From a checkpoint of a small contrastive audio-text model.
Model: 4.88M parameters, log mel input, encoder arch crnn, encoder norm batchnorm, encoder activation relu, encoder depths [1, 1, 1], encoder widths [128, 128, 128], encoder rnn gru, text encoder width 128, text encoder norm rmsnorm, text encoder activation swiglu.
Training: muon at rate 0.0066, 1600 steps, batches of 128.
Data: trained on read English sentences (LibriTTS-R), 15625 training examples, 13.1 epochs.
Rows from block 6 of the text encoder of a small contrastive audio-text model, named by matrix and row number. Rows with one number belong to one neuron. Each number is 128 + 24 x the weight over its row's rms, rounded and kept within 0 to 255. All counts start at 0. Numbers have three digits each.
After each neuron's rows are labels from the 100 texts, of 14976, where the neuron reaches its largest size: "fires on" is the input token at the peak. Only what is clearly more common there than usual is listed. The data: read English sentences (LibriTTS-R). In brackets: how many of the 100, against the usual share in percent.
# gate: MLP gate (text_encoder.blocks.6.mlp.gate.weight, 384x128), inputs 0-127
# fc1: MLP up (text_encoder.blocks.6.mlp.fc1.weight, 384x128), inputs 0-127
# fc2: MLP down (text_encoder.blocks.6.mlp.fc2.weight, 128x384, transposed), outputs 0-127

gate.232:119158128123124137157074109128119150112091085140132100145150125136127137197122151159067109113149115154131121119127160137140127183122123173146113116136110139138123114165109144177085160113094105131125146107169127128116138132137143149105091098186111135163131155152151135078115118118135142102142106095155110135096143160162144152127128110137119139150137139109127107097183134120102148151087
fc1.232:147127106103071144133114083100086143124163137141081094133119092137144080115119150148089077098137184122162165104104128101130138147125103112085102114177147097121112142127092119162123127139147136127155125112184144131166127150118112142147136138100144156163163123144068120145144118119128135119154140122146123153150126157150123110142136171113100119132116174125143131093155093137128141127134
fc2.232:147126105129085093106150102138127102144185108127097128118084111123154111085135151104109166136121144093174141157153096127112136144146135124097131145126138127121104130117112149090120150169155119151113085130116096150182107124117142140171155132126112130165144142067123097151155103128139117140123121126132132165169138123137114135160144130154083108071114119134140107124137135115164095182176
fires on: "<end>" (29 vs 6.7); "to" (26 vs 2.3); "in" (10 vs 1.2); "of" (8 vs 1.9)

gate.0:145101153152085164143105115087136103113214144115120171145115139122133121123134164101116103152137133173112129130164167128142101115112155109159119118123176114112138120123117175147130150170101101179124104126135119162122139117168118134139162130110097125128125086110088110168154106120135145105126131113159125126123130110108099100133149111121119097107132140104143135124091118072100086090142
fc1.0:152127131124127158104130121121109132120155102098162101133174133127158173156127155143117134104125089100142104110132116148137140132145125122126097137185188112132132136114136144120178112161085132176175146111139126100091178129155126119126147129131137127127088121125081166152139132111114093121122151117132137145157091157129101065126144070144089170117083120122101132127112100136100117146133
fc2.0:088132114165125092117148154147149121110115134119122124128104150124127108082123124156086141113166162125106114098119123105107162139115121140168128121130134088112144118136121148129117130162150136154113109170176146126148096108146161125148136166144113112151152111153128139140118123143139186102072129100167124113131160129079088129078134056090138145103128136084108101153080106109146126145116
fires on: "as" (26 vs 0.6); "mrs" (11 vs 0.1); "is" (11 vs 0.7); "his" (7 vs 0.8)

gate.7:112120151131163126132122143104175104146079117117119092116145104143128147106121181123119130153134107145108112129141113155105125149129133130149142118114154125118133134158160102177156123120151131137121137117126083128154150128072126145131081106149146127115131179179170086087122106070157091150125125130152135115113136105135116160146123097132142117147155102187156108167162172109146115081133
fc1.7:171146134115124141177161098123136113104101133100113177150117136105134100146109095141090134158127133088102143111073112098171118140130119121114095110195101154131091154137103150150101125130103109137124121133125125123102127097160131126079120149092082139113105106119176157138110146187097143104137119133125101134111117124155134100103148159131081123139117121118121141142111084168096153138127
fc2.7:176142110129097148149152106133140120139161122098086147119139088153108120154065096146158081123098127102147118115158134167133119115145134097118151134124138167124109159098105131129120142085155115106137135096133147133105126081088071156133171150151145193151096118112153101135105123152129123144100118130140102150079107088135133128164143111155103129124154103163098145124143127135133136119104
fires on: "i" (8 vs 1.7); "for" (8 vs 0.7)

gate.46:135181137129139129108143122158123125136132152112127117134169122142097122114126111080122100118109147113108177140134161105145105099186165127131105150135114137128127153094134153168157160163135147143158138123113137158133153090132139129130133107096142130200156120120092137097152119115077158095134102165138141110161128098143124079129118133102152122129148107148086084091193139144112113113131
fc1.46:100112110114099138132087124143098154136113144140129129126137092132124156143123118142106129132127122128164088105147129129148150145103124143129101125158154147148165120176131074095129122145137111147131166105193105136163131107112173090148148169205139140135115123112156105146131137169174097139126167141136160159153136136169128160129142147140106129124128114120195117107124099110135182130117
fc2.46:128099111143107179145117094153102124112131105134105135092123111124128119134149130149089120117134109163136077097135144149113142138119128135142099098132157126143168083111125103117115090114097134144107148126162132121144123107112119118152129176199125182145128136125141129152149132154156107118200134118121180168154135134178140176109156158160100119153134141126168131147087104126144152141120
fires on: "that" (19 vs 0.9); "it" (13 vs 1.2)

gate.242:106146139165123108102114081145111069103106150125102129101128111134148124126127133143138088143137123146125080127084119103132154122105115141126171168099120091136118104157130124113110110149172137133096106103145163106126155107096141150110119154153159139086096156117156114094141128155148068152104128147108139144158134126128132106167150125076148092143127127127154172124095140146102077138172
fc1.242:107109125111110127104136108154094131148117121094103095110094111099117165143147130132145103125160107157138140110157169158132103092121143149166171175111090091196118109157129158105126068120147103140116158102137177174112102127120155113109153133119139148142133170122112164104130115129144115136123105152134127128111087113142111095147143091115189104096129102146129119123147143130086115130128
fc2.242:107127109150108092070096122087126111136134174132134146136147101176106111097142146106075128216137123114135104116128089099110143135111144122137080136132114149103115129117110107109126118138117149151154112132168110134109115137145107118089105122112132133085121130165145085146127134141169154107128121119127101115161148163124137131119140170140097078177122130141127177152136135149089113143103
fires on: "as" (8 vs 0.6)

gate.208:131135146112114120114108083097103171133114148135127132134143127124117143146094111115133093167094147152131096105130143114151129171111108116137165158152067131112147122149101133126102125189157118135136111123136142145140123125156106165143119165143183154155119105167089160121087093074127121122148132069114110133117130143126153108096141152139186155104140177105157141116133169133130117145128
fc1.208:123127120126144134117141155129123110134105130143128078154119147111143142130112116115102133176074099149155138093101097092134158132137100118141146113150142127099097069155114112114152126117159139149122116113138123091099118115164137152160153161133197105135118092128180145142107142118083090154105147136081108153159149127142136105068156145119113162107109155129122143097126114154108124168161
fc2.208:104091119098111183080119124128110114146144131145145140118098074162125118126121129156127116137141091122147115144162102122153126085187126097091120116105197111095077104159122098113118137110099119096104155124126118119089128173111092092166165114102147104116140084148180117142146126171109135111115125147157142139122129116138121119121146134154103122157124122150111131139109133098136122147163
fires on: "and" (9 vs 2.4)

gate.231:152125107105183098108134129123117126147097097102146156101106109123135142076096082123150136116133149100128166148127145129158124126143109105124117064125116133109089089157117120142163154104180137161145154107070148100113167114128107095105107129109100163108116131126115121107107129142145093137102145121159128121089134162103130161085130146143102138139110105099139082094094116142147142162120
fc1.231:160123149137154115100150144147121158156122122114185136129129155154173133107129092108163110142135109117112141172187182169146098116113128120141140104102109119069153100100145157132103130116158141134150128116163155120145152106139087127151152116098118134159134109144144121128095123166148101132117116101125115080104132117149119153080128155116165181127172107116130085108106138138158149126114
fc2.231:129102139141119134143129117100085160130133150150127141093165123116123152145132102097103124151132093110103113145147129098099132133120152145143097103171137106087128131148182107088135123129117139159108116135073120148130097159103134126123102130124080141170151140088119098134103094175122121102107093085139082102120150108143192093170154160133121122101138109135108100162165124106110143148144
fires on: "and" (35 vs 2.4); "i" (8 vs 1.7)

gate.340:145169175138112128118117122123096153147155133148133150121113173100099117131106152126098169144100159106098115118135143146121113117116097117111116138084108114172119126121128119108101148138098140120152165095113172122114156142141161098112132142114064113097123132136122145106116134158129135171175109113138077153125193096070134074108120136157134095136125110162106115121143151149138111095142
fc1.340:142095129151148125171150115108137124094165129129120132190077143132121157166100137135096128134128116168122090112123153085098127119108092138115165123130159107126140121107141090128077128127137131076127134134175166132108158170095158130151176147129131121129121128188117139132153181163150146145164143105142124096118142182125115126103125126148166125131140156116124137108111099136150158132112
fc2.340:089097141176126124151108116086150121148118131108106112149144124116141133151072138128118134121098097188143117114131116124074143098095083114128125153099133177091140126103114144128066116128143147094122147132110167157105138184070154152101143094134123111164146142082131090126161105106169125116108106114115162124125108124174130146155113134156112120111132145129147108122123127150138142125114
fires on: "we" (79 vs 0.4); "wait" (9 vs 0)

gate.79:136117124129127146100149116125132165140136148111145102218103125127144110102111172147100163142177113122122113136112133102125091108139188116108099142160109128156127118186123086122122098114116110142143111130130123128110137125145169150127142078130106119130093134143139142193093122152118129109123118117183159134092140089156102119177152101154083160113152118119107134128150131116141124140121
fc1.79:083137126096102126107136120156123090123122130168094161119128113138152152168128113119190091085139141149129168094128118151147139133107119175126119139146158131129102120116110132121106149145129124104159110128111145102124171153098087090108134183121122159099149125114089132095117126121096130129118103143145131140136092143099108132087107109079165152183134131117145160097103134132080162137160
fc2.79:066153135098133132092127118145137141117120157139067116155091111166164118128163125121091122145138160110077136131092129133141129111116136093119103095121132160131127114112083088113163097144097114120152156108139148112126181154152122124111139144132084167092127131122070118148128114132124080114097120138133132178116093128111158143125132086094133114147102107128137091118110100162109106110124
fires on: "i" (12 vs 1.7); "my" (7 vs 0.5)

gate.203:150125148076096144109074113157164125125138121116124149167114115156112114099117156114116154130151128115117128104123092159097166134121150158125126145163170174137124087165143149120147139139086113157132114132139163130100154124128165085068134138116114156123118113121096156098099109125126170165141111139112153124125162128127070189163137107137118147108108163161137117131120123133101117163116
fc1.203:126098090170138124151150153098146130119102127116150119108133123076158115165148087153148108131119095117132115170123146097150110125127075127114125081110071122118104139128124115112111107119178137129133176123118105194112117106126122106178096125159135097154139137160155127106137117105120133081124137127146132123144107140152178095099139109092117104158124112136126079137164141141141126085099
fc2.203:102124133144139139089126125123094168130106145120124128111173136133131106116105120076153140134118136183139133106119146114176133170124090081165099132119146131113096131130149137109094143136124123112131061143104098105151161132080145119118114156149125130138108133134099155165113124101144114142090138111116151131148140116143073091156186151119165146066119171134129160160112140115134158107126
fires on: "a" (40 vs 1.8); "been" (11 vs 0.2); "it" (8 vs 1.2)

gate.310:134154140153134139133136120116123113172099088099145160134138143143144141156083151151137082098124146110149134116163133093097151072095129130068147125098086132108118158105109142116159100127171123167144094180130150082139128132129149191146128147122102124115116152126151141109145124107130090129123130114182117141114154126135120171103154100141138149122098143126119112126110110085097167136155
fc1.310:108116127085125107123093126152135108104140135146113086085113118137125123111148108120130126143099153115091128142102122130182112176132138161163117140156166115122162087164148090174089163139089126120118129102152148133120145103138096079144130091155164140119141134148110115124102168132136153117139125098064147103142094164133156109128116177126106129129149122123140139106147168155148077102121
fc2.310:122088120136120123159173094116162136151169093088154128166158157182123150123157146143107158141170118091150129138112142158128113081141135119153095128112125153161090158118146144121094146078131112161144132120161135112106147069107141128127112126166133099100125131114120157156099134117131122141158119180147129062128130151109122111122103132144137140141121133145138077111116119104142100170123
fires on: "and" (42 vs 2.4); "ever" (7 vs 0.1); "i" (7 vs 1.7)

gate.171:141104145126112109111172137105106133154108126129133114058138131131141123106103118120150098099100133137125178128109099113121097092154153114128095098182181150152112138117080134124104134110163127103186074139109139135142161079127134118129130116122169122130130103146100141177147138157108157137117117117119109103156131124093185144141158150115141108130115102150143120133129112137099152185129
fc1.171:099118166127145121086127125120091136099158129129137180143149106122130152174129118140134129137131092155131109111114111136130159108107094167044108137093128153161107150113147129100083144095135132116168115116129101113137133127126120124132104144162088078142141121122141158129104112164151174158140136131131088151147135115102164142131140130107078116196093125158147131128111110131116162148099
fc2.171:112139118133156105137119115118124117127123131164184141113108129123137130200165119109113139116134124134101110092104092151109133123128101135054081149137117189119132147130120161136152110121110156114124149080126107118106138150148109141103097105134100165178128120110147091090132096141131083093145095122185116129174128151113153124142118126121121111156089154131142118109108089150157119108120
fires on: "that" (20 vs 0.9); "time" (9 vs 0.2)

gate.240:134140117138116151159126125122076114128135153140119168131158157136111137101124166157116104161076149130133125100139116153110161113134150117079128137115171109112145144089147128143174139150110101155148104110105134160111158134174179095148148142166108129122062143118154089133170143122113131102076163135178130116126141111127118147131088136116126119141095079129115122088107141148133096129133
fc1.240:113116132120133083139106134129101125112113115114104124132087091116113117110111087089140134111168135090097116127118098069140132144147109126157135168153103134118084134140104125111142116129139145083130149151120124076101140145069084134155126106058122125116175117108108139126084105120149114122163096135075179163103126124121101103117135127139145157100109136104129138117127075113138145134124
fc2.240:105107141128114127143153144148094141123156128148128143147132115128102134126101123148125109140089150118113139142128129095084121120175122140092119095107118113090074127110107130098155142153126100150148100110113109072118125151090145149110163104101082146116083128144136180144122169141160099151134137175133158178130116130114134134129110144105150137095081128153143133145155147146174072155173
fires on: "as" (41 vs 0.6); "<end>" (21 vs 6.7)

gate.207:143119147124163110156112111090106131133158149150142083139151175151125115169120121147108132133124163142178153123112164139095119110105104142151123096146103111113167154136128124108132083155137129105114110131156126095147142129103120132161095116138151126144131117108108125140176121173147130157147113133136163091118150093092106188155143138152170113135100186147163156139111124068098099128119
fc1.207:133114145110101161136118097165144133094155123114165140100134156075106122139142142154134109135145130127194149110104104125151117129140129148078104126160100140105128090145144172103135097158128148120112164069110125097102111142114138148149135139122068118138149092125142151129106121151127116147130151191117147114102086152125093146127160093160125123167127145108123146109176149155131086135115
fc2.207:169124132118156169116106110177174135129197136139164105111124141165125149143107107114126120116136120120157153108128123126151138130136133072089149156148138143122125077158146150142092114088141159119139182107097094096093093147099110142132123152138126064104140101146121143129117092120138132138156123134136110150148114132125116122168131142122097099146108113138083152083112111152078111134123
fires on: "i" (9 vs 1.7); "her" (9 vs 0.6)

gate.380:100109139122119148162125164132133150143094123136128117119123060130103144165118103103096127146145122144118123145131152144156133142070170149109159100112101097150128110122132163105155107122083108148189167128168086105109149130130120122121068151113113133166136110103132076152186115093154151130117144145123125133117134136145136146146138136095144116115140147113160139137085141148172100105152
fc1.380:133144157146121152152107159136147164149080126132096134108127077121128160138114114112112141105129133140129179112131104122132152132088182141114192132145103111148105106126115184100129134095115130149168143122148139118088163159140102131122114150112140093174151130111146112127179131121106155157100124133104111139130161129138125112104127094104158134115120143085121144151130149161198110116177
fc2.380:159116131125144113154150124146143091128120127132114109121136138137141126145106172130135108119178097116163182119131074093135132086129161109135083128119136139154114068133102154110104115179136163149147094109114142152089111125148116131135124115146117124164101085092139126118154075106125125146139144085127117101138167198135132146110090124128131134145128158137094083125158158124131089132107
fires on: "a" (19 vs 1.8); "the" (11 vs 4.6); "but" (7 vs 0.6)

gate.269:111152145113123120115092132135104185100145117149138147096143093150115155069129136129149106155147124196126136131129144099123072118114117133094131133143152140166156159141127136113134103120122071136115113091144121134146187131139157147126106114121133107132117133127166099116123096197100135121147140132128128091159189080113121148119096132139106130114128088125174159158138149117126111137134
fc1.269:098126159132144114110117124155140170133107093167124145088104071146152137084122136108165097115136143164117140126108109107117114129123102102098129143133118151155124155141148126138094090140129067099095116117119123121121174142130136145127138117121106110088130115163150104133139131172127139099136135124131163111150145081097084134158063134102111094130153103107134166128123184111107075128151
fc2.269:175153154142140155104123102115147079109100113145135134118128116161146130094148139090114113140101117080147185180112134140170161123129167144132147073131087093149108144116125122112139148142134154088128077119112152100100113152125156144113109101100108143083093126093106157121159167149158130090128122093107119119136095097136129131148120124134149114147152106097123107135116137114124117181119
fires on: "i" (21 vs 1.7); "and" (21 vs 2.4); "it" (8 vs 1.2); "her" (8 vs 0.6)

gate.382:093125135131088125141089127124115184126163164110142132114121113100106152135125140129117143089149118053108113102121122162136114146213087122110172129149174117130148122095116106126114095123124145101120116105139116128145125142132121143121108159137125117122096134145127113158155121137097107114126133149151132178168143076133113109174122127117108103133151177135155145156090149087124088140109
fc1.382:107133123138168140123115076120112136105120138110119135159151148159128106102162145136092133157129125110116126132125110170143116092172129136097127169114128109141071149110148132143164199104150138102144114135091164074108090185105101107145125104124089109114121126141124155134116113140171136145166110170133087108142096110134121115141097123121169148126159109150127119118115101141152130079109
fc2.382:089114136126150134117139091108133125115130143086165100151160125122136141126113092131095145128120119146116132088106126164127154116123136161182123162087128108131126125179141163109151167138179116152125126146056111129117119168121111124125120132096097081118107100129139175138152126167186152152174118130116160116118118107112148094113071132148142120150138129150129101123148116092128102093128
fires on: "a" (32 vs 1.8); "that" (19 vs 0.9); "of" (9 vs 1.9)

gate.29:145109112139136124159146142134158103090087151098118072130122112093154136137112155102119110092162116178133171123107149107109127143125107114127148071135103135107091124141117095089098130151107109083093145106124142187103144124128115135101109095112122156177101139139118123107136136152120121160103142062118120113107165111161107100165141109136141144126151116107153162145141131099116151126167
fc1.29:154086144158158147125186124077164091091119086119130115154115128114135120089151113125079128104120097150163152095108108170111094177117123165115163116143096101116138139116143111107168110168094122095126160107120107117090120134126118113109122124177111141142134133101119117081131104141080095119154126098084123163134169137140114117143137136131158125160126132101144156118114106140122121123119
fc2.29:112088156145168151104138122142118081123111121127138134129124135098117127149152145136150149149116118083102124060150124129138146186113139166102113160123123111130158118093117101126141116238160145131173118117112156088115129150127147112134079162123114143137126126115133149138118096134158153107169129136123119125167125140129137114099127086127144131112116126154141136078103102151110134136163
fires on: "country" (7 vs 0); "you" (7 vs 1.2)

gate.197:102063139134143110102142130108149170146140095124128096131147148127099122123103099102164100134108127124172119163130103135124137105125102152180141094130134143120135147133144104110103133116138146153170122159154106148157131112077135168127098158122108154127101138121137149179127157130102133147113157132168106171121153155132121141168143100139188150107133109100152116165119145174089085154119
fc1.197:126094147133139150125113107140127158139152126120140109169132176115136127088116101123122111151110125137159104082122124125151117118133100140143139099134135132130123124181103143126096145124163119141179133135137128127126120127104141197108107164086147175142096168169164158147151159091128142113144123092147099138129111101122137156145145130167151143087113155104131108156126161165074092131070
fc2.197:063092114098112126153098129131097113136126127185130131158149128161150151166141130138132097124112118135105113113129094097114115118136160088135155163154104149134124129150150100136122106126155130082155116079112128098152138154146161205138116105112159160138119149116189153136138138136149120087132099136110107103107133102157098088116147115109147135103105149116140117083087103119127134135107
fires on: "and" (19 vs 2.4); "whether" (9 vs 0); "very" (7 vs 0.2)

gate.82:101136105112155121151170155158130114150149120167129182109113142124135160135114116115100160153135121104112099140142119161083117122136083185130139159131113129101140159101088150088139131138104144107183076152130135161104160178144122111118064132152111120116163163105133124119137161113106083122123152103118130142126115131136126098113127139132089147118119129160091147158127166174140109128121
fc1.82:081131145178139133088127095117055172062168175111143127132171148137152135109150170099109125116109105139122141113126169136142083122153105140138159119112145111114123138142132120099111108145175123125131109136127133124153141114146121122144168144132088161124119090105147122177115136145149165141168141141121109134140141154124147110132160150113147133116122135161143131140108078072107105114149
fc2.82:114091156143135144143177105112100135140154140134136105163160113117182085116126136113162086123128116150128112108097171126090126145109078191135134145154118114128131141111152086092153119135076114147146096096134165121102143150130122089120121147138120114103158128119101136182099130124141111123100143107126082155144131134132149095088155133121091128094115144170127117087121098130136103102106
fires on: "we" (27 vs 0.4); "would" (13 vs 0.2); "with" (11 vs 0.6); "when" (9 vs 0.2)

gate.381:123153156121165150142156110108170146167162090131118134124130137094106113126080139133042124174133112120128110134101122079127161150124159096112103109156116115109090101151143122146167179098102114131120147162151125116180160127130150155102119140146133131119136148090135103110149124148119114182148114073119118139140130122123101148143130149130113159114122140118104138126113159170139166108102
fc1.381:110122141078154148175146132127177122186152111116110134103122099086074101110139136121092119148166085139090114142141147115129112131097150116150116124138154148124108145154119123093137140113088106143147122178136116134113142100149135119070162160124133107087122138110115106129122082114100141165142092083142149142138115142151084114129143130118128125123164150117113132128146137146176163104079
fc2.381:139150117110110140098132101125127122128132136154145085117143121144075137130090206108129146126125132148120142136124139120121095119160143098100149113172127114146148169112143111127132142122126150123167061116134129119100091135130129157094126167161131099154155067112128142130150094099142134112117118152093117080137113129163137151113127150146193126129124132100119106142146103164061108113154
fires on: "i" (12 vs 1.7); "of" (10 vs 1.9); "to" (8 vs 2.3); "as" (7 vs 0.6)

gate.248:108155116074161100119130154078133114165104125114109114129122143105147120161100134132158074118111107081136131142166110148120129081138112132166117138127143122121137132133119140165178111128125118130090116094108112118118138159129128135155093147118137107168177115121120117117127122068110137117136172077142153107143136097118142105134142129104186130139156148161122112160160115082162131073107
fc1.248:115140120113156174137127145156114127122095149118131159122149145095158131141114164149115104103108085095126113094113131133101113135143089137116169122105124111119105149131160163123136134148087090145121111104134103156146130116127119123129065162122099105120159133137161122156117092077120110091146111133104143089117132127137130087118126153076172107146200125159122131140103133118135090071094
fc2.248:160116102137128136138166158120106146121128146159118161126125155127121134137123107141106146095123072170111113104114125124136133221100130109138086142059185119049116136141108128132102104161145129121165110152162128154098117082127153152173129133151108121144117166139110110140120110149128109116123091124149132153137140137155134152120118115122132104143168123129112122141156111098129162135115
fires on: "a" (56 vs 1.8); "if" (7 vs 0.3); "of" (7 vs 1.9)

gate.253:121173132141142121106137111133097117135117071130136129113104104114146137140152094141127112074096115096082138148102147104116147131113140113056147156103093127154106137151153138111123080121150148117128099098093131151087146131180092193142143143115108136132149131128126167119127120124143094103154159159129131143125135130104108131108146142079120119171100117137087127126174161152159151129110
fc1.253:133090127121140134155135174137162132115114157139116135136127150114120130165143110113121151141164180119175122132107121147140112147112098115200149102151100133100153159096084128162113158170113138082147112163128112085159122153115129075145101128154160133112133124138144097093138142167133139133137150115108143117110133142156163135161094097174110140134132147093109110098092137159099111147098
fc2.253:124151131106192126141152139139119138127112116105086131113083137102147131148081092152137093132094190115138139165130106131097151094137090145107112133097120132133140157091099131111142137158139153122136128157104111169143159139163054148122139109134078151145143115093117115139147108129124066122115159129114098115130141134132145110140120125149121170167127103130107150154096162106144135132090
fires on: "<end>" (15 vs 6.7); "and" (9 vs 2.4); "of" (8 vs 1.9); "to" (7 vs 2.3)

gate.264:133140126089147120188138123151132147143115134144115168095146155148157156127102120098120146121164052106142130152126127149147144147144110138097095136163129137095139090106116149155107167161104141131110156095119150093060149142162108138120155158118131132166135122154087144137122162134111114174146140115089089113125122100105106082153115110124129146123096131123108074125113107143122143114112
fc1.264:119120131178115109086126156147126130097109106137125085154105105125098069134128174136134101124093156086115170128101098120141137142160140094130132110110104142132104115157130126113184088106143117143148127127099122132109110152074127108140108094124171117123124147134146126111116135073097107088114138135149107116082123152125147161127095111120148130097142096160083149151169144165143146162144
fc2.264:147126136120080113134122116165142132160139163139114120126167137111112124145117145114133155131107097100138143083167158116107145164125146088099138106092108145115141140132124150120117169154136136076133186135095105108115142120043119125133120145122114160116132169153126085154102117124109114142140139153125167092101104105113143103161123126096121140142108083147108105114129084170092132171112
fires on: "a" (19 vs 1.8); "is" (18 vs 0.7); "this" (12 vs 0.5); "his" (11 vs 0.8)

gate.199:121134134120142097092142105069102106095080153122147116146148075153130173137108130122086135104129130177130121115186126119141100101075149162108120123111136122102197141175117139102131115091103135177129121150122152126115129118122164159113134131113117152138134190141152151130157141174155146143084170124158137125128133134125112164125130148159127113093106116120139115146120141123116119115130
fc1.199:124167150140141158117119133131106126124110099148095139105102096130101118118120118117122176109139153117148150125135114162106171135170144109120143127100139120135081127141150148173169142156119166076150127160084099132130121133095097134108114143174104135092134130131154211120111153130089147152153103150132097137144152116076129109117153093104113111174120117157106123145151106133164129151151
fc2.199:081120128134200168131124088127144099084113094141081124142138091091119189127122171113109125093111099150088147148132118123092114159161123138153116062122140159143120120139163139116122130130119145126124149174092176112093159140103156104126127169108139148096120110154133149116173138110151107123107125100116154110135111155142134125125140106123143102119116126135104110112127118129124086098138
fires on: "i" (31 vs 1.7); "now" (19 vs 0.2); "that" (8 vs 0.9)

gate.128:152154116138146124126109167058120125152099159078140144137138140141096130163134100154096143120141122125166147111128181110118113137108158143109105090144149137127100120121143136159134115136125111159108094082155100152158149095117137133094154127178142139113125157093114115132156172121119093089081156136173125103107116108119154146140113185109142141112147144099101115123177145096133119138132
fc1.128:110128128157161096084116154101137088166129179152121150114099127129105150150103139151138121144128131095096134108140137155115122141142145160091150097127154118139119110136157156139100125138132102149128107084110104152141141114101149112110172131166125111100129114072111105120128148102175128102083142139121138133125073117131158087103118149152100120133126129093043127113160106127146150168115
fc2.128:130142087123178149090151121170142089110130161133111154141111117112095128159144126160122072142148150127123174081145135130107149109149103138100127133125160150140170105105153159119094106114134106137162168114108118084112114158142124108156146116147140106171103152095121127118135126127167159112137121144112076101121169160110146095134166132117119115140157132130099088111134112105069102140113
fires on: "i" (26 vs 1.7); "as" (18 vs 0.6)

gate.164:140112125126161110123138146164119153128119150144152181130145113134138114164101136115120142111136101125141155158102169122149135150100111120117150066114154136086128133156146118078126103115124107168141072141155113149104087129114076152115115165120102101136114155094117083179112123134098107087102126104135132160155184169114074129117094146123155158143134154105126148114118135141115128127135
fc1.164:121130152101129125163139137134154127129124133157117170119131080149143138122112120144096118142127140118114148136104190127167136170105094122135093096136150123138083127146145094120180098084134106159133099158134098123136115176119107110089089145090097136176110124126147092139137101129110140077113104100139130128143157139083087141130150173111153110159129152103134107096125123125118152086094
fc2.164:103145150149152144120083124117111139101135083140076116096155107099090113100157121123120120143102110081172133094185117104118106136127094152131129158145157173121130150095123122136159150126126150143140137115136125113122118076107129115114160119104091086111155168168141184154140135155145156104138123109104115137142109161137147131152098112131172105152114122122148135141116168161076130103118
fires on: "and" (14 vs 2.4); "he" (7 vs 1.3)

gate.303:109119158165111116135154116180139108149141176091102118130099143163086120097158149118117158167131110130134149073138119116122121105095120121152087111119136100154101150142089111131081163130127130127105126125126096147170142138119180130117145182118126092141149167124148088089082144103087134123142127165107156087097130121126116151140151163103126118103107155105137124112111115128129164115144
fc1.303:146122155158129127136151110136129113167132145092112139106142140141113113124144101106123210138135089146129114086157118105114137156086140132190152173125110101133105172105106125143108128145132118171124127124157114176127144129120161148112135173115138126124147160110147096113094136109100131100120117183100182126093118156122104146129162130106148076097126157113131141153084140106110125124116
fc2.303:167113117135134086126138111119113127127109110148119158139123169164122098090135154126143115097157076137115115090137119130135172138086110166156152060171116090128120127149146103137097112152111128178078100132155145088136139067125104100122125131155123132137104139109117144124095114115133159103107124149122117110161090130139109139099134113129126150124161180135147161157115173103113138110155
fires on: "as" (99 vs 0.6)

gate.138:145098173155166145103066119146100128132123120167171140149081144154168130099133101115099124103111093132117098131116159083148112112117123156118108111110116118154085095115136154086127172126125137152144105111136145112125118153136146147145092128126093097119128134119158101081119146153109137105134147094099113102138124147155127162106070174090114107127109138105118171125105157121140135111099
fc1.138:140165155155137187159167120104143062110157129094148116134149143152099118151140112174136115127135120088146148131149101114137170128145157101107115151174114143130175127137163124138106098128132167101081116089159110157161123151140143103145149117166146135127170148162119166158142126137148123158130134110171146146118101095148114133156137113128169124116121178141129104143139111129148096146128
fc2.138:111153126122097155120159125136120099137105092102127124140141099107124142099140146100130099154164149113110143128130123129153148140137100104128168138107120115153130138114119139107135154133111156102136140134147074142148141087112135089120165152148118112154108103149115120138121179076117152172137138110167192118093180092059150136142147101167095146145113113128115069113100123122139118151163
fires on: "and" (49 vs 2.4); "another" (22 vs 0.1)

gate.205:153140140123126144122105140136151123154097145132133136134057137116146126137126164127120120125115136107126123174149152112153136121083101111149140120117118128131132140132143127129120149118162180087136075088094149151141098088135147133124129189167134125132129116159156150072131099129126104096123138154124087139083099097139151157088129134168154131083100117128137113055118171129145158120138
fc1.205:116106143166140123185154123133127126103150109146127110124151100156129093154147126131121147119154114148138141081110125122137111128134164143118079123121155123153156132176091136106175107159091094117122140146173111094137155183141114143134169091104131076124137151131125121163143169136124153140148127134120136116143154148128090130141147090094058145163134139154152130170158085149138116142117
fc2.205:130144145135107104152098131114081127113080155118173086099070131106155122127149122159106117135155164080098125116104102139156154130125146116130101181103116111131134168137115102137151120142176118142147140175136083154147106107142144159156132142139113120122142126153136157127140125135122136170158147125112105100089112139106155145138160092092078129129103113143087139077162113116138161120141
fires on: "we" (55 vs 0.4); "will" (23 vs 0.3); "whether" (9 vs 0)

gate.284:126121117146134111125106134075163140117146132171065131155075150139132122139133127143128104140129122145107130100155170144109152145168102116127113140156080123118088117144102139122144063136176150146121143116141124159130113156093109111121137153134130150118123137149093134142148127162158161128152125162120126130165170135097117154153099129071119125132148109148109121159079144113059135098108
fc1.284:109132123102107107162131125165111103132162119139119137097153069123138144131115128138160135137104141150178093141157111079112181131085119090101110124116146135142136097166147128144109132114180118171163089151134124110126116110093124155098130137111117147138110190137128138117068147123104174125068154111100101153146143144142126120078102152143104129159125137131098126122119136146116122109108
fc2.284:138155107117160156135075157165179116143144108159134113140091137147141126105122105098111130113110109088122153101146123117167171110107131145100116122121126124140135111099169159124131173112178145127128176192128106123141121095122135129172122164105148115166080066089153123124112171148110127152117136153165114108147142139119173125126111118144147129153161115111156137151128128116152104126125
fires on: "a" (79 vs 1.8)